Rows from block 4 of a small class-conditioned image diffusion model, named by matrix and row number. Rows with one number belong to one neuron. Each number is 128 + 32 x the weight over its row's rms, rounded and kept within 0 to 255. All counts start at 0. Numbers have three digits each. After the name is the row's rms in percent of the matrix's.
Before each neuron's rows are labels from the 100 images, of 14976 (inputs lightly noised), where the neuron reaches its largest size: "strongest on" is what is common among them. Only what is clearly more common there than usual is listed. The data: telescope images of galaxies (Galaxy Zoo DECaLS). In brackets: how many of the 100.
# gate: MLP gate (model.blocks.4.mlp.gate.weight, 768x192), inputs 0-95
# fc1: MLP up (model.blocks.4.mlp.fc1.weight, 768x192), inputs 0-95
# fc2: MLP down (model.blocks.4.mlp.fc2.weight, 192x768, transposed), outputs 0-95

strongest on: edge-on disk: no (51); spiral arms: yes (39)
gate.734 219:101104115116120155096157125178144094103114185146142180130168111109182146165140094137025126158124147080133158185053088090124176113105130153100118171105145097092090150101169175097073180134127132068136139084149110100143106145171113112158080183131150127184085135162155146135112158142165114120
fc1.734 171:080097151135136074102145142072080110102132128115062166116099097127165101136091093108143106119111081126110067108142093111101176211072133109132137150105158067115135086102137143130097103105164125160162196132115129136154103121092152088152162068190197113128150172164105132122097088082114177123
fc2.734 142:143132121145135121074142066145140155182117161179137132106123127123083123123127097096110084170136135207110151087134118131132169111201154124155143097124111169159184193175117088148117149177082116129141149131104163115175158173089127132110120143135112141123140134129112126164166180141095125134

strongest on: edge-on disk: no (96); shape: featured or disk (96); spiral arms: yes (85)
gate.91 107:135104184159088093110116150094159130158190124170176130086130125112146128170127110127067178118123121115141102068100103049108184152166113165105148096103146083198129075100133145144122094187107098145091088111093145099133097108110134120155154125111103095118087115144113136152159171102147102079
fc1.91 114:131082133106135108124146147081144050153135102171116088058119160078159102154158133089168175144139141104081122176191095147178139106208117130128091147146097081154086124138163129134088099154119088104136163103143128067116150109180139136078112080158111182134157121103135147148107175087100130168
fc2.91 109:137192126098066108182073126147138195119141161132160152192113084142167131116114124147074095141121154137186141103087156108115152136079146115044170126129162172117094150146111134110178192114143167172138075164099126182123093136086118096109137200112167064142107102124111109072128104187181122097

strongest on: edge-on disk: yes (40); roundness: cigar-shaped (39)
gate.8 143:143081113135113089119120142182108106117149057127126159136124137075119138134091153124140148054147120137140124112133134135148124106120166113175119085136103081157184111181158126132102130127139171130100099117125149079067134163082144168218134120134098150173136053137104171149147142118146042124
fc1.8 145:166132146097148153176099141141125112117122155143112146165106120120120134135106103130103153162122082096096122107168123194128129116123109137099110095120159106129099149072117143056141150055121111071149148111135076125108144179169104105120138154161146107114080162107192130049078160171139229149
fc2.8 095:122172092140149147103091104111115127148191157066139099133129109094122164103099160200187153102135143165134105172095125090149138175122161115152146156106089089158083182236136088161151098169119189193125105125093160122175159076107155174119125146140143143134171129146135171111205081095156096109

strongest on: spiral arms: yes (42)
gate.678 042:156151116140154127149139079119124111144106138149115147123158136133181154108117197127109167100114136138154076149163158083121131147097088149095129129102123081126123156142073107091147151175107163129194148123160032144061104166171163153156198111156103206148150118166111121133108137138097089079
fc1.678 049:082133127141135110104138143165144171112113109080158120152079126158129104107092108137131081152123114103104165125077123161154136116150203080169154165187133189066127089138166192148132090073166113137077084152096213152116113119095111110137102159121130071131156120100201124154151097106178168179
fc2.678 044:146155138107121154131157148158130111125141100126165120113112170210155086091135094090098136133096086094131147159131101112078080188132124182184143096133175115127112130135116153138126125129184114147053107095171178098098187141195164146082120129167104142185204109097184135155109126156113176129

strongest on: edge-on disk: yes (33)
gate.609 040:122124091200086100122105157105136141159144117139174041101098170105165109153172113129146184087147147132100129201133116136128150097123088154127166098126168130140131122140048133098102072191147110141132098165088132145120091125091127133195153130194134139117204165145114118108081179074066167042
fc1.609 042:135133135085129127112151087176102110091121157127106162142174086118102148147085108142142092156139113086158116078123127123112143150127181074141118157146077156132128136118182119165164154080098162119106181109153127114150172129152185144043089117069112096115081061115117126120188072162159060174
fc2.609 049:107191099155155111119130166131128148144139114133126091137179171118157131141161095141136155110180100103097115119156133149105145119143129132166135107095163127187114107143095133111091074169146109136130108161128090198162115156116145117241156067154150170123171190167133137160117172098080107065

strongest on: edge-on disk: yes (43); roundness: cigar-shaped (42)
gate.538 135:112134168161122106172109111145135095158121100150115122121116124129118168144057086132174069133122116138134116134091127111084159171065137108108131099126041122154149101137155161176102114159088144132122116145059223132121178122096092145114114084108108094205107133072107115192124099158104101118
fc1.538 135:155115120154097127150147124140145133136105102152092135111064147122156163134110126133139116100146101120138111156115166152100180147107131115136086135128135162194123142119180117155111135148091167088093042160080205124083127121079110105185130116092140116171148134060065140157152113149124103158
fc2.538 093:094079127089112113062120186148146106126092127167139148094148140116143092168162106158112084144194140143138159115131067126138058085146105112149095142106131140126175103160155167142103090151136061166114159212125131081162090137174126109174143115128122101120059095204135080130112117123165083097

strongest on: shape: featured or disk (62); edge-on disk: no (50); spiral arms: yes (41)
gate.167 152:071127128147122104107156130117085125109136136106142140117130159100073196133121163105192142134111078124132120162085112077126122121102144099129154162135149123124129145134110176049128116189063091157061123168126181136101097096179083096146136163146213112146076153152136161087100144106179158088
fc1.167 188:152148167171147111086079132131127130137153098093132105156116126073177111129119094123046100144170139147087081101184120193147174136137080127114141118129165037084099141130100147127164056118175132124177185115113084148109198168126128120117074159125141083148145076107145126145116121125038138147
fc2.167 125:119105165124055126176166136148038123118120163127063155115096131114105065129117145106182126121089115123147162142144100107104122135162132111119091154122071148156157138128114080156056153087130130118122108118173165100145111157092157121116211082116140155113136165110100146069155150120192082122

strongest on: roundness: cigar-shaped (26)
gate.480 132:140088132118114092125040167148243141129116118148175067149145129146080164117151117094133178111107091076083110128120101142114112086125129088084123150103088049113106116055136194116159201150103125096125153129095155073230127163129097096140110169113135150158132106078139079058132085141105085120
fc1.480 115:117162156148122137147170106106042086122135164101080168072118067091149111124118106173138116167147141180161126170126162168151108182147129182131118121105152148154164154130143089122098094093162143127078108131148101110081111083161108168137124099145094094114165122117157151204113141109115164109
fc2.480 124:176074110153080091129068141106160175149093137060151126138137059132086158111119148065169148126124116157154134111138069089097162110103128089157149129104086149135137143134151188122140169131124166112135156153129241134136174123132119121160165144129135107139162089108124102082117180119085164140

strongest on: roundness: round (64)
gate.635 133:098133121164077129138115118137103119149150186160092163117064081122163156126163115114162118114139086146208077184100067104106105209085132157112145149123081076132080094140157158110127144140091133117144107204093191158165153108150165123078127110084115162199175156138119079147111129145132149103
fc1.635 124:118140156138121130141115118113104127197144122134218159110107177106130123069120067097157172204139169181121090143160076122142119117155101143077120153099166158090136079151107146156150173170165184136106136066123105023139161102091134075144164102138100111120121116080174126129158109158166104144
fc2.635 098:195139129115157112115135119133093129126144155070072124169115115095102048128115157144104163078112063114130161182087144096144159099136171152121154123154172146172181128159171146122146123134159086137092141144152083172077122129150122185130118169154125172054140100179170138077145082123100151184

strongest on: shape: star or artifact (41)
gate.234 080:092094129173104155132108133136207149141126154067132064155129110127058161111100173070108184122131144155138105169094119166109170085143101151153128100096109110118146114098142079121074084135094074137135155155147166158076109064115129136178126127137143111147150205163095163143111083101139168121
fc1.234 074:147108157112207095061145119131064083146176052184120158112146146124150063108137109195112133137146103111086123086176107066168144181145113101083150131129152185117127132138132132174161169115129140129091113089119103117150157194135104105136158118112115144088069068087148133108153164161116112158
fc2.234 102:094124123185100133180109137121172127082138188110103078163117104198146128129135183090126144184111080147192111158112145171093153125089143166183116149153085128167168128092122094105099127147169079162121158163108117178104136066156106171141126167130125074126100161136125142090144067101126224091

strongest on: shape: featured or disk (62); edge-on disk: no (56); spiral arms: yes (47)
gate.614 060:107131106109143160128125120154134121190136065083098169121139095056153044067122166091045139151097169168113099149097070120180155155074109174109155157038134142140117177171106099151152104151119103142159105150181126136053174162140086145185179121147079122137132161194175151121178117148145142120
fc1.614 055:080164146170128140119084121172145103162148081095104215132071161077139104102127103084095092102094136138119063127085075091150123143124116134090148149076136134099132139134107127174149112125130128126077077107092080096043147145099094082132172146152044157086131095133146196108192136165186112114
fc2.614 048:157122145118109081093146132121131064097159147120140094095131141121084167121124102154157114135156135157193094139121102096124083124209126095123151149152136163093138132113184097044150142105121109154082139140118090100134102084135159143138113133123137133105141047130119091191093134096146125129

strongest on: shape: featured or disk (61); edge-on disk: no (52)
gate.7 101:071091114158069119122127200118126138120098114103154149099118125179112157112154155119083177150110150124160114141115117086099157126134133148145130142066199072130106054137117176154074172138102151137153135116181062115132130151188147133111137239097096167089156099120045107121066205098089148169
fc1.7 095:193121200126179131169160094128126129179176144159112080208095115148145115116101115143196099089189115123063096130109138166162133144125137155133165103133095126106118206109161077084165062104120117153117134132090199140113110120136111097118113072123167089135118161107160180107135045120148114098
fc2.7 081:097138082210068112105099168080146128155078171139189169072157118134130115143148201105101103153143109154165143186158142117159091126057105125091117126106189150105126117137088163108100107153115140120123128131147137113097117106117116141111156129136147151212146084088083103155150190125114174073

strongest on: roundness: cigar-shaped (32)
gate.42 111:117108127130125168093092145197087149169129171130141159106153077142098110138134137123121118092106134136159162143174121174158198106190136144115134176181047100089103165137193117074161146156138153078152116141134138149088162115127164191154173132117162166180125112197132073118145125162178114110
fc1.42 124:104173121190112136051111203166118133109141135125151147086173103160133136134121152139085114182112137111164167113178128117055180061144105181112179112185085074078181103115201112136117084145158147141128132132129168128118150098163185142169149157181163133209117133120162140106117164102126133112
fc2.42 088:111131104124152106175122146171117075116065098115141098066116172095116101114097086128103088100188133176135080138104086104163064170124120097111127120131135169125111227154108114135158115075147141193099133036134132115119093172112135125117113082122110166142117136154122120177157191168148127143

strongest on: roundness: round (54)
gate.5 162:083136172159154066155082056154069152134127059145096149147139111149123062134173099085103161096152143178126117151135134111142135148146155096170063154147095180157114091131106151151107187133117138135113139154072094085140129121111126138106127085078110146121125088107121089119134057127152131100
fc1.5 151:191102144162175082194105146072118204152147124092109142095164133181064170145090170170155098169146077130152138151145164137107151173123130096133082108123101129156088110091182126112194051154145134077164096164114090128178171119117166112141168145094109131125154109099163074107162147131142095113
fc2.5 098:100174134153110136134125092137105106121132084158166143186130115110100092077161051047124180098079161145117101150083134120164136075168159147100156140108142155072147105186109109133096164129155160148145166113139111143132084140129087074126066077100158164102095169136117171125104065145080183110

strongest on: edge-on disk: yes (48); roundness: cigar-shaped (44)
gate.613 103:126183068131125153163108116130162140132101134093106116167162140180105132135103182107158139069158121102129123092177098166079156072142222122103116158122112165105118107151084056092114168116103151085172081100064171118072130116063131144154150158081108103122154171109128165167104066111102096140
fc1.613 100:125085155138149089072177110123108109108146126139109167092101097131181105103130071111146133204118143164085130174093161108121098165100071140112084113094150100134194159080135200131132131149129150157089193165213123126159126130181090146100041088128146137134121123127162098126132097156099132122
fc2.613 081:160109123147103143157172128083184170147174074160111067137132111213162126152112114144146067117117099162112147088112074143125116115120186092169186121122130121135098077086091135153108122078110129161155155143114198152179124103086099136172152071071153137142091114139122132090101176094084082125

strongest on: shape: star or artifact (47)
gate.508 115:160128141091109152066175080093108076134135149106127112087128134074203077103111139166107138108167107114075151190083099102154123081151095082164136164140123121150111166107143079103140135158129111218121108138134100151156132142156107114160170133166140116112115109193111156175098147111147165145
fc1.508 111:181091144130147190102170122178163117103125153085169112128136109140132151099129108152106170120095102170208138117109068123151142077125138109130135091140115080080150120114126139121159119153131135127136089140102151167141175114151099143141179117070135101129109059121136157139125162143139180164
fc2.508 090:094181134157114084166094139107173141108142069097127155164149125097089170174076097127186105100160119120135112106177185069125157162159160195104095181123158142095172099116134138118082098105118134088112194099196117080173107155148125115099123093144100143100131190130103107140156112122094126098

strongest on: shape: star or artifact (51)
gate.580 093:122114086140101153230136120094098109148142099135139116148140079120168114150075147100109097123124117129133173084115121143096124157130172146153136103142136132111114176177128093129094080115141132133189132133155174177101175093114071080139147174157214081115138100126145091167162174139081162115
fc1.580 094:100131139211113126145173061100135103106109115132168092134147114134092153086095185107156099154089101118188145127128145196148125168101141106173107142099167166101124119120181132093093137097076112106118045125073128137092152136105173197140144158114125064104102102142098140088102151117098092200
fc2.580 090:133114091052145117160106109075071117141155097061110140052151121096118101104113106148036176168130117118115099103130172116102155138165185103160136121131173137111092145133102131137148082085091136201127152158130111151095185031115105120068191106151114150149099139109169106156145139140162143181

strongest on: edge-on disk: no (53); bulge size: small (28)
gate.709 117:116118151118130096119078168104127143172147159160119114129159140127139131084100055169162116196092147091087119131138062160150106138105191128146173156153144112114173094200130122094102100183117148139141159121122071114178100064173162116200156143091129101119127129155137100123192099190079139166
fc1.709 103:137145076138145153140146101128128133108112059105126145105134129144136098177165168090107136067152127169184164149118145088089127133144070125103094099098127127165061171074122152135154165072128104107122125122112180118098149163079146126057117120154105162134107079117108122134074149080155103087
fc2.709 114:165170112141176133104083143132071134156112163192130169151145122109139089089125100142167122188122156149086155114121077114141123103096135162097187148133178128119184182156135061100100061181139156101104189156125071098187078068156091116129159182111107110136131107111167134136146141133102102161

strongest on: shape: featured or disk (65); edge-on disk: no (56); bar: no (38)
gate.735 064:142111138082166132093104120160154121152095142096100125153163092151087062126188172141068155178153178184076151106116065091121125118096133164130073163084156169163111147103099108092118107133117086119150229122168163159125129194151125179158148125155101154133182144135181086109059150126113143113
fc1.735 055:135084135118197147202210144125057149151138109137163171083102096105119068132094168100118143152138099162146149091085125162109083157147119153155083126089060119161123128173125101163161146137152060101187139124137163077172155140107106173111135153091087081078114156125130155160125107096096108156
fc2.735 051:155149090090153122212118135121088149117182136093164089116074116134182158166127111091156175148120076145117142138123189162125164153168185162108170041080120040107126133125105116172095107117165136121103096118140165131107163084117133059156130139117146172131135149156099152109142129069136127141

strongest on: shape: star or artifact (27)
gate.727 153:044123160142099141101138143130108123108157116038107148140124115091142131152131136142078079156098147081125101163064114159149113095113179095115127114164169111098149085113149120102109120158121144098130161090104126135105175118147098149132119162114159101115104191142114123117113165136156153184
fc1.727 179:177145144091168114108121123152205130139087149177195088092149160157101156129124115154089171124153106176165154138136150090115175138133108141102142101094117129077113127170125139149123126112114077149169135109129141068118112124137132105197125137119167096166126128108137104132081091124113155040
fc2.727 096:075158105120029150131130119082095132110151146123139164147112093095169120163150143057155074109137094106081150101151116176099084158107132152123145133120104138148082125115104095114173180082165088170138088193195130167091159077109176158081106123155121139119177106112073082075202099108178086140

strongest on: roundness: round (63)
gate.304 093:126083122125114108142106058141124108094149147183171116119077129086158108112135133115240096084112143133165114089116119099112155171152094143149104134144155140158157108140141066108162151125108144072084149159086156099139153136159129136117177136033140076102084138110094096160168116075087083136
fc1.304 108:118122093128101184121125207147124135077089168102171115147165159109161170161131070153129127172162163170113149100135133090115134071133131160135128093045077110081084122115164129154097196165113068110141149116166134117156097104152106038105097131108178137149150131157106141114125151157175084189
fc2.304 099:180096173102149110127136039118124146113131119172113138089155108161190111114142161057138095094089141093157132128117158178190104184062097083148094168172179154130132165164137155124178145126154164123116136159077124148122168159116178178098212135114091123090120155123149148157120138148125164113

strongest on: roundness: cigar-shaped (34); edge-on disk: yes (32)
gate.257 116:098128134129104088131195144127108146181078154144110152105112135146155164121076188111070140089112138144189169148121111123073144112130128162143162163150060113091170112141128104114147104148160157141146118093131183144184116085136176144098167115204160131137128084132134100114143103122110192146
fc1.257 107:117178068119143159129088137140109162061116104136144118106096128089095090136137060058117117143100148064073115157148179100146120085080123143105130098114128125123077138069057138101097147124072131143119153136072106129116140189111100110113120106084133117143131167136162117133093124119102108163
fc2.257 101:132105164098121107213126166125156073130126155190139111107111138119113127101146166128149169096134131132174124136126155184081184101074122082120138159102105165147125084092132058097142124134178137107164066139147148166121131069127167082109145142124114173067102124134193090110106086122113191155

strongest on: edge-on disk: no (50); spiral arms: yes (44)
gate.122 070:147077114182128127144159151079138094185106151084128153120100080185134135128107141171197108153161105114098061075102144175140120101077107155073102105124142046086172151166142099112098174090153156130137132131129153101065180123105122065114145102130128103162083143148174161150141145140101197119
fc1.122 062:144078166121131049104084134146139110142106111085130100151151159074150158120088082137139072119101138160076077121087083106067163103091120113145190138103139152093121178133161001156091084128153042100142095143136135121119152118141123076138089097166118090080117113102106132113140121120171153142
fc2.122 058:150175144151119126086125100155142143167140115147105178123126128133132102124137151101098132104135157150163122103124154114194116143094027093106156120125075159179166142107155180076166134091155147149143148131128143109098060099143157190119103101128174133139166140112145122123178095123081149153

strongest on: edge-on disk: no (99); spiral arms: yes (87); bar: no (78)
gate.531 099:113124084145122119096107131094085102210140141119111139099079087106133163201083145177154151152147134161088099081116143138120170208137124121085099100134157053069138149142165135114202128107109112144102163127126102126183117150082114111127164140154065107141157113102121146134135160110152110088
fc1.531 100:105200122164133160093083105190198180102165154174138168153116099084145063130130113113166121137089133114152127174196084114176127167111092166066130136141087149082117126130102057166136162146100142191163095168105146183084113137191111149136075126158097134144088160161109139108120083125148070112
fc2.531 079:125110107131147135139139108090097146137131142061086088114102124176146142182127108160123183106090111111138158110063210105152108133097128105177161130137159131161159175099129174179111118102137078153161161112139100146154209079059146125150095108084157109116122123124169153122170072074156190192

strongest on: roundness: round (58)
gate.210 126:085186180114167134160046109073106179134166093093157171089127113137124130069143086072163120129094131169088115132125091103140151110156105111136121155150136139098149108111076114183140194132089154181150178060128153097146098171098059139139145134077113226090104135167104114097115104173154111070
fc1.210 137:106099076170115155106157155149153093168097152073080141100168229110047157219098200136090161131159107106177147090124158177104106166130176108125128101089105075097123136134157226129120125135162098091096119150129096114123086137152096103091147113136106067196133071108171107123184157149155137146
fc2.210 108:110119158105176087186128124095138154132154081140197104125095106160147138097171081084144121112087134123092140129127112083137161146175121147114151179124193148112127124102044121142098176130125135167123201076134128122110115130087144096154169105077136149116120172166160091099109139118143157101

strongest on: edge-on disk: yes (39); roundness: cigar-shaped (32)
gate.532 110:119196111136162081080134201153086090094151161155175108109162161163179143125133106135109121106156147123080163105159088150107050100123154145111133107121126100109172090136160171156071102132144145149079115120177155129118121100082177160138077124169147174170158089151099183128165117125144090102
fc1.532 107:118094131120135147180136127185217121118169068056099140102090099129075152153087101128196141108101132213190127128087135100156150227159154137152099147083182072132067184131144132117147134133099177145127165138124115142105094154185100057119149125155144104129080150094148144111116168146088091098
fc2.532 102:074203125113140094110072100066082158149124150175179126093165168127156125124171159151161086155171099056115143184144113096100146090115114127108131143112084147102155152143131143161133118142093070070095074168181153117140112164127180197171104155116084175106163138146122091110119101138152151137

strongest on: edge-on disk: no (51); bulge size: small (25)
gate.97 017:118106137141122139118134139093106086178101111089096127153124163060091180097140104100118149107119148050155159198088142113140119126141131185110117144058088146146119137183070158111137130182122129111107169105106075084102166117124106105082185105135093148166131149183078141120094154121118118114
fc1.97 016:181168133087104096104154109135138160100108152173171148117098116165136104164140079146145144170145129142093132087118118148080112109153139138157095158142115126065061135106171077118124159125154095116128099175114172207186129112139130111101085114095091055093103131072115055079128094142135177142
fc2.97 020:176148160081107117101186125102104137156128108094186119097108142112155108153181090151121153145155115069124155111122122144060108110126118142111103158125118155068022120118122125097167136123171104102132167149088178145202165100113157075057137127115103107163114119099117066057109128130143168136

strongest on: shape: star or artifact (37)
gate.723 126:103089120139093111144141150122175061146096121084124040170122101179124083163099046099155133143095134093103147165093134124174170047131149120118132170187147124116136110099150138135120143163039129114101140196145104151154133085137154169135110162117111128125159185151120174082123192196139105146
fc1.723 152:070128131113085070118113174100147059142131178116136109139090111142140105139152085128089082195118135098148146146108120144161184080057162101204130137215178126073163078133167165127128100186121134125131129138129106127133128123141167198177079092121088118059138181146140169148139168205133136144
fc2.723 093:115120139139166122166124138177164197097136097078158128134193161100138173123110129167080145100160126104141083144068093139129103172155088151131122119093134143063104085148126063122143087085117136162127154125123107156087150184198097127203145134110146104178061144123099151194097117134107098153

strongest on: roundness: cigar-shaped (45); edge-on disk: yes (32)
gate.670 110:105180116118117137137119111137136104208134174123068122142159125161124148188157098145136155108143145101126145122158074150089133129125135108120155163149121066118112119100109097098087115156109123098097117105056132118112119136106109085151132169157091179120102132101106134168116128095104069197
fc1.670 119:182180114140116128141092134191079120152124186094167106105150131097147143149100140112191146132161151046125139099174106129126121099120174102100150156175066145168154104144096088094124148159146140090125113152137119105101147132047159094093156160139101132117124063100112149157104136121134095193
fc2.670 077:104169089165150118096099124141160058035121157145106127084148136031120176139093136111083072146163119124139118113150189128115125157143093167082130168119096132115147184130134110086117154179168121182114091120104069125087148092135140111142135127123094058144146156144128132179090111175122169141

strongest on: roundness: cigar-shaped (47); edge-on disk: yes (29)
gate.286 109:134118135170114132133144151141170155123098106108121135111131143120166152170104059187107112126113119189132171127167192111082128116139146139151189149150156091135087099114160133122137096149152143114089083148034148134104136130132142118177146169099096173168129085129085139091093098087184145127
fc1.286 086:109143175171076143091120120148130204126070125131111112082149117130145140201109080206059145099103133156191104109183163112095124120198113172137164136192108071120109113123176090129129128145167172143073101121101134119107162107142157095157130152105128158139133109130097133144129109105145157135
fc2.286 094:169189074116129121097048135109107090101144089097077136118122096125125127086128145113083155122169118139135117182044109081099113123108081154176131064153150125138138163096125164114158131149099084151115172148155123061131120120119157151127130127140137138122148142141160100098179124152056119114

strongest on: bar: no (30)
gate.682 098:132113136132125090141118157119139128149223113102118102140154104034139158115157148100116155113123121150156140153118138080156169154069114140157068068087181177124118119148133089169139143151132149081114102105167129138098157149137143151080122108101140117170145164133075099170124147127124067083
fc1.682 089:179140146156128100155146148131149187170204154122114123135132081000191121109106113124173102186131100113147138131133140074125164169090074137152113088080157160122152142123160132164128133135182112093113124137146077148096187112151156145114090103080212101140176163108076107143125119105105123099
fc2.682 122:119122138122120088138135060095118145087053111080162188099096130157138109148137098194120098106123127126102108101097082180123093109156165133069156167131065082116153136128104128103134161136124113166143144134129118112181094099146089073127169117122097151074134086066193170117122112138143168136

strongest on: shape: star or artifact (41)
gate.239 142:133140204137153118115127144130141111098068224103143133118156164128142119176130136180098077141130157137147145185091100154141198106113116118168100117156133106116099092137165111090145124148098151090129115142161143101127080084158096176175150134108128129140096077187178150143152164159123141178
fc1.239 148:086180085144154108128111089122114101095115109094134134134098100186197149135177131182096153120157110116085184103120119136059185164145088128141169109141161108177078129099128128091126133154106136106107118169143200095147102069120124135135163089137055110127162100121186111129138166161104062117
fc2.239 109:149096091150109110123115117132171127128151102091125155197144118087099157121058094094128161102127118165160103108121179098119093132101134123113103134094117098070125121067131134134088121118164141130170156094160102090155176172117132089173114159113201119129119139095131149177107070089145173088

strongest on: roundness: round (50)
gate.693 106:074129132104104116140076124076112160061187088051098098161153156201128169097107140118176115139143129137155109101105096121154107124164164128120055170089146134090102160133165151122184139079134146081189107190155144110183146143177142136129056098080152112097110134092063093099142168164153083088
fc1.693 105:126119121116107122099147122112140111114202146137128165193143152116146102108123089114155116164204112156125073091127116103179147109118123105042147187138112178179116095121132134130105130081180147097130137129155160110101136140097144158131134099153092141125108131099091067157115144108180103099
fc2.693 094:146105148134106166086151131118155131146053139186137141066152105138087075145134182103078132113103158165130152178173119138031158119126144122138160081081088108149122101159112127143112136193149120188103089092142077174141118108157187142146147110144108144193154169126189130130131086131144111155

strongest on: roundness: round (41)
gate.482 107:110183088151173120159133137190118113126036156098148137106129102146127114103152131134133117101103147132132135127099087123099162119183099150107138104139124144111077107129152175113063159169116163141139131149131101093140144152136158157146165109094156123169120204104119087117139084129093113186
fc1.482 119:120131150096123117099121169126162091086162112149123128126145129129115089123134205124072168105093133149068113151164127135164113144148164084175126155149145113164162127169169124121121141036152139126078107126124141144095127082109061185140112134138095153157147127106218138157119088156150145116
fc2.482 113:118171155148131152165136121157159127132074147088112072097076135150163148117106077102149124147084118147196122137126121139117124133164105118108139103125118123115061134096098174141127146190141088104140122122139141097186124138171156133154161162152139133094093169168090089089129108105111151146

strongest on: roundness: cigar-shaped (51); edge-on disk: yes (25)
gate.691 125:149162112109126147168101134136100087121118106109111162177131117135130102171158097080084132129142151145081095133154103063086159121116101160099128088145169161095121088172117137156108080093055082164183107183127164157143120117138103164153123137136118175151147172150150103170080143152133088105
fc1.691 102:157195144134127089100117067088100149160153140085126103067152176111143145146138099137181128117171212098104114172158185114144115121085112139170192144128182145118119113177093114114126147103142118142125173167116192108112146166083128063152107139162175148144186179140086132106138161097105142109
fc2.691 084:121094146119115180186148140127157155059139127164084118195102098203117125135131130096131102138089037156141098143172124151067113111133116178088119121131108159081127127111155150145113079162140146118127116104076144158166109066106152100099129147108126108134084136147197099157095085161216119078

strongest on: roundness: round (46)
gate.469 068:224147138149127099048113101121130146129097108142137163084116073082149121093092148059149081149140149144100082162183117100141130120126148115159137082147119135202081099140109113126101131168115086104142114176128168126150112134106125138138194150057090192113141141177109125097123086120119112117
fc1.469 081:088106165078203097165123143114133151108091117121098114139107095170104119091145113115159128112124093111137154109068115167158192159129101133104110161109146217107133133130167096155155099125148103149135139142150120148139135124160141145103095114091120122059130149135167209130109149140104122139
fc2.469 082:198201104150104161086133121151133168153120129130188117167118193078079120127102139151159139108079170160130102160109120056111126072171154168076115042127122128117173133136102153095127134101151181147114098121087118118151097145145100110171138093145173155157099163123117063143107103160121108120

strongest on: shape: featured or disk (65); edge-on disk: no (60); spiral arms: yes (48)
gate.617 095:117110157177118134099113069098189053122180122112164160092172132149114178132091149145098162111108165119130155128124112147176180160087112206093117082076115120064212156168104118116169106110131108092082115103149105164102168112189154126152096091161145130118158105123159127155120112094106103141
fc1.617 084:132150088090121138148116180155059195124067115159088130154089127102151058118145106094162087162137075108117084136124141108090095109179152041153130167149182127182044092058139134128085152177131146176166118153084150095135092136064121110105169162078112130140096147147104107082121132137159136091
fc2.617 167:105184201190141111093149106107178086111134120096166117087160162173117156172116202124139134128114138126124143155150104126151123144091131174123071064044093131101187179154101108129142140154152071117092128103131090183117118122161162153166122107144157151118149140135178126141186113095099091171

strongest on: shape: featured or disk (63); spiral arms: yes (41)
gate.279 073:204142085084075112096070158152147133197097133133091042175129110132142124149144162125091104135109227118088143184139126137111119084124156137116188119144146117111145131158064112064112105150158161161070102115110165136074150102147095149126109109193168083095171167102130121088102189113137080117
fc1.279 069:196141138092112101115093156103161157180092111126092072170113122134142122129141157132100123173106213118104138210126114152107095097123142158104158125175148110106155113138080137082145089142111174177070082146106182184066127105128073146149093107184184113111180157127130136122096172107132103129
fc2.279 105:026086159222168158142144125068086106078105151129104173061131135154130126144165087116153138144144096147134128108113183142143107136132155122142082191092096100173173144173189168193134188142111097072173124130148081121152074150126145117148110119080114139132090080093140177139118109167132144145

strongest on: spiral arms: yes (39)
gate.317 109:157112115071166150080180146133167162128176175140134108138177136141167141129108148139133125134096125101143138061081103104142134080118131112145093170184064182141104164139155134142133087145158090155131125118158149105190156193143125155109166134103115081098127190077120095225148167155143156141
fc1.317 128:111129127126086143085134119123109127082112098085080122144114113135116116113172154078110089123057135156106150178142199093142137157126193099176165136161171104165117075078094119107132172114058107099132139162101147156108143075079114114138079176106092147074154148196128122139101086072120129121
fc2.317 102:155132130094190100129163135129164102139127164183173092049079164106113129172079085181148159120167133129138089102137026143067123121107095104109097122109139121091137136176136134132113132142161190116140141092157122069182109165148168169117144082124147126175132119070148094082146108166129090172

strongest on: shape: star or artifact (33); bulge size: small (26)
gate.451 138:160105131121113089163107149176110104165102169084100158137158119123174120149144084112126100103119147114152097114124128157064129136118149055168169153096129128150140127084105100158096132125091108110128150133134153046153146073073121133171184104091207134092141166162107145134170156094132177153
fc1.451 161:131136083091106128162125088128134086130085098111114155122176068216158124163105102127152108113143132115072137165173157134150096133114120091156164133137157143135129166129101132121126121114108095092111074141172144037160140130069149134219164118083134151103166118132119137159169162096150146132
fc2.451 104:094126123137125129146138117155123141136133152110128073137206163132146112115127114122075137098124126116170082103105080101097122106139112097116132158133143124119136082046100185099135134132102226080085150175072129179194158152151129126127106097089108115174120149076193123144097087126135113106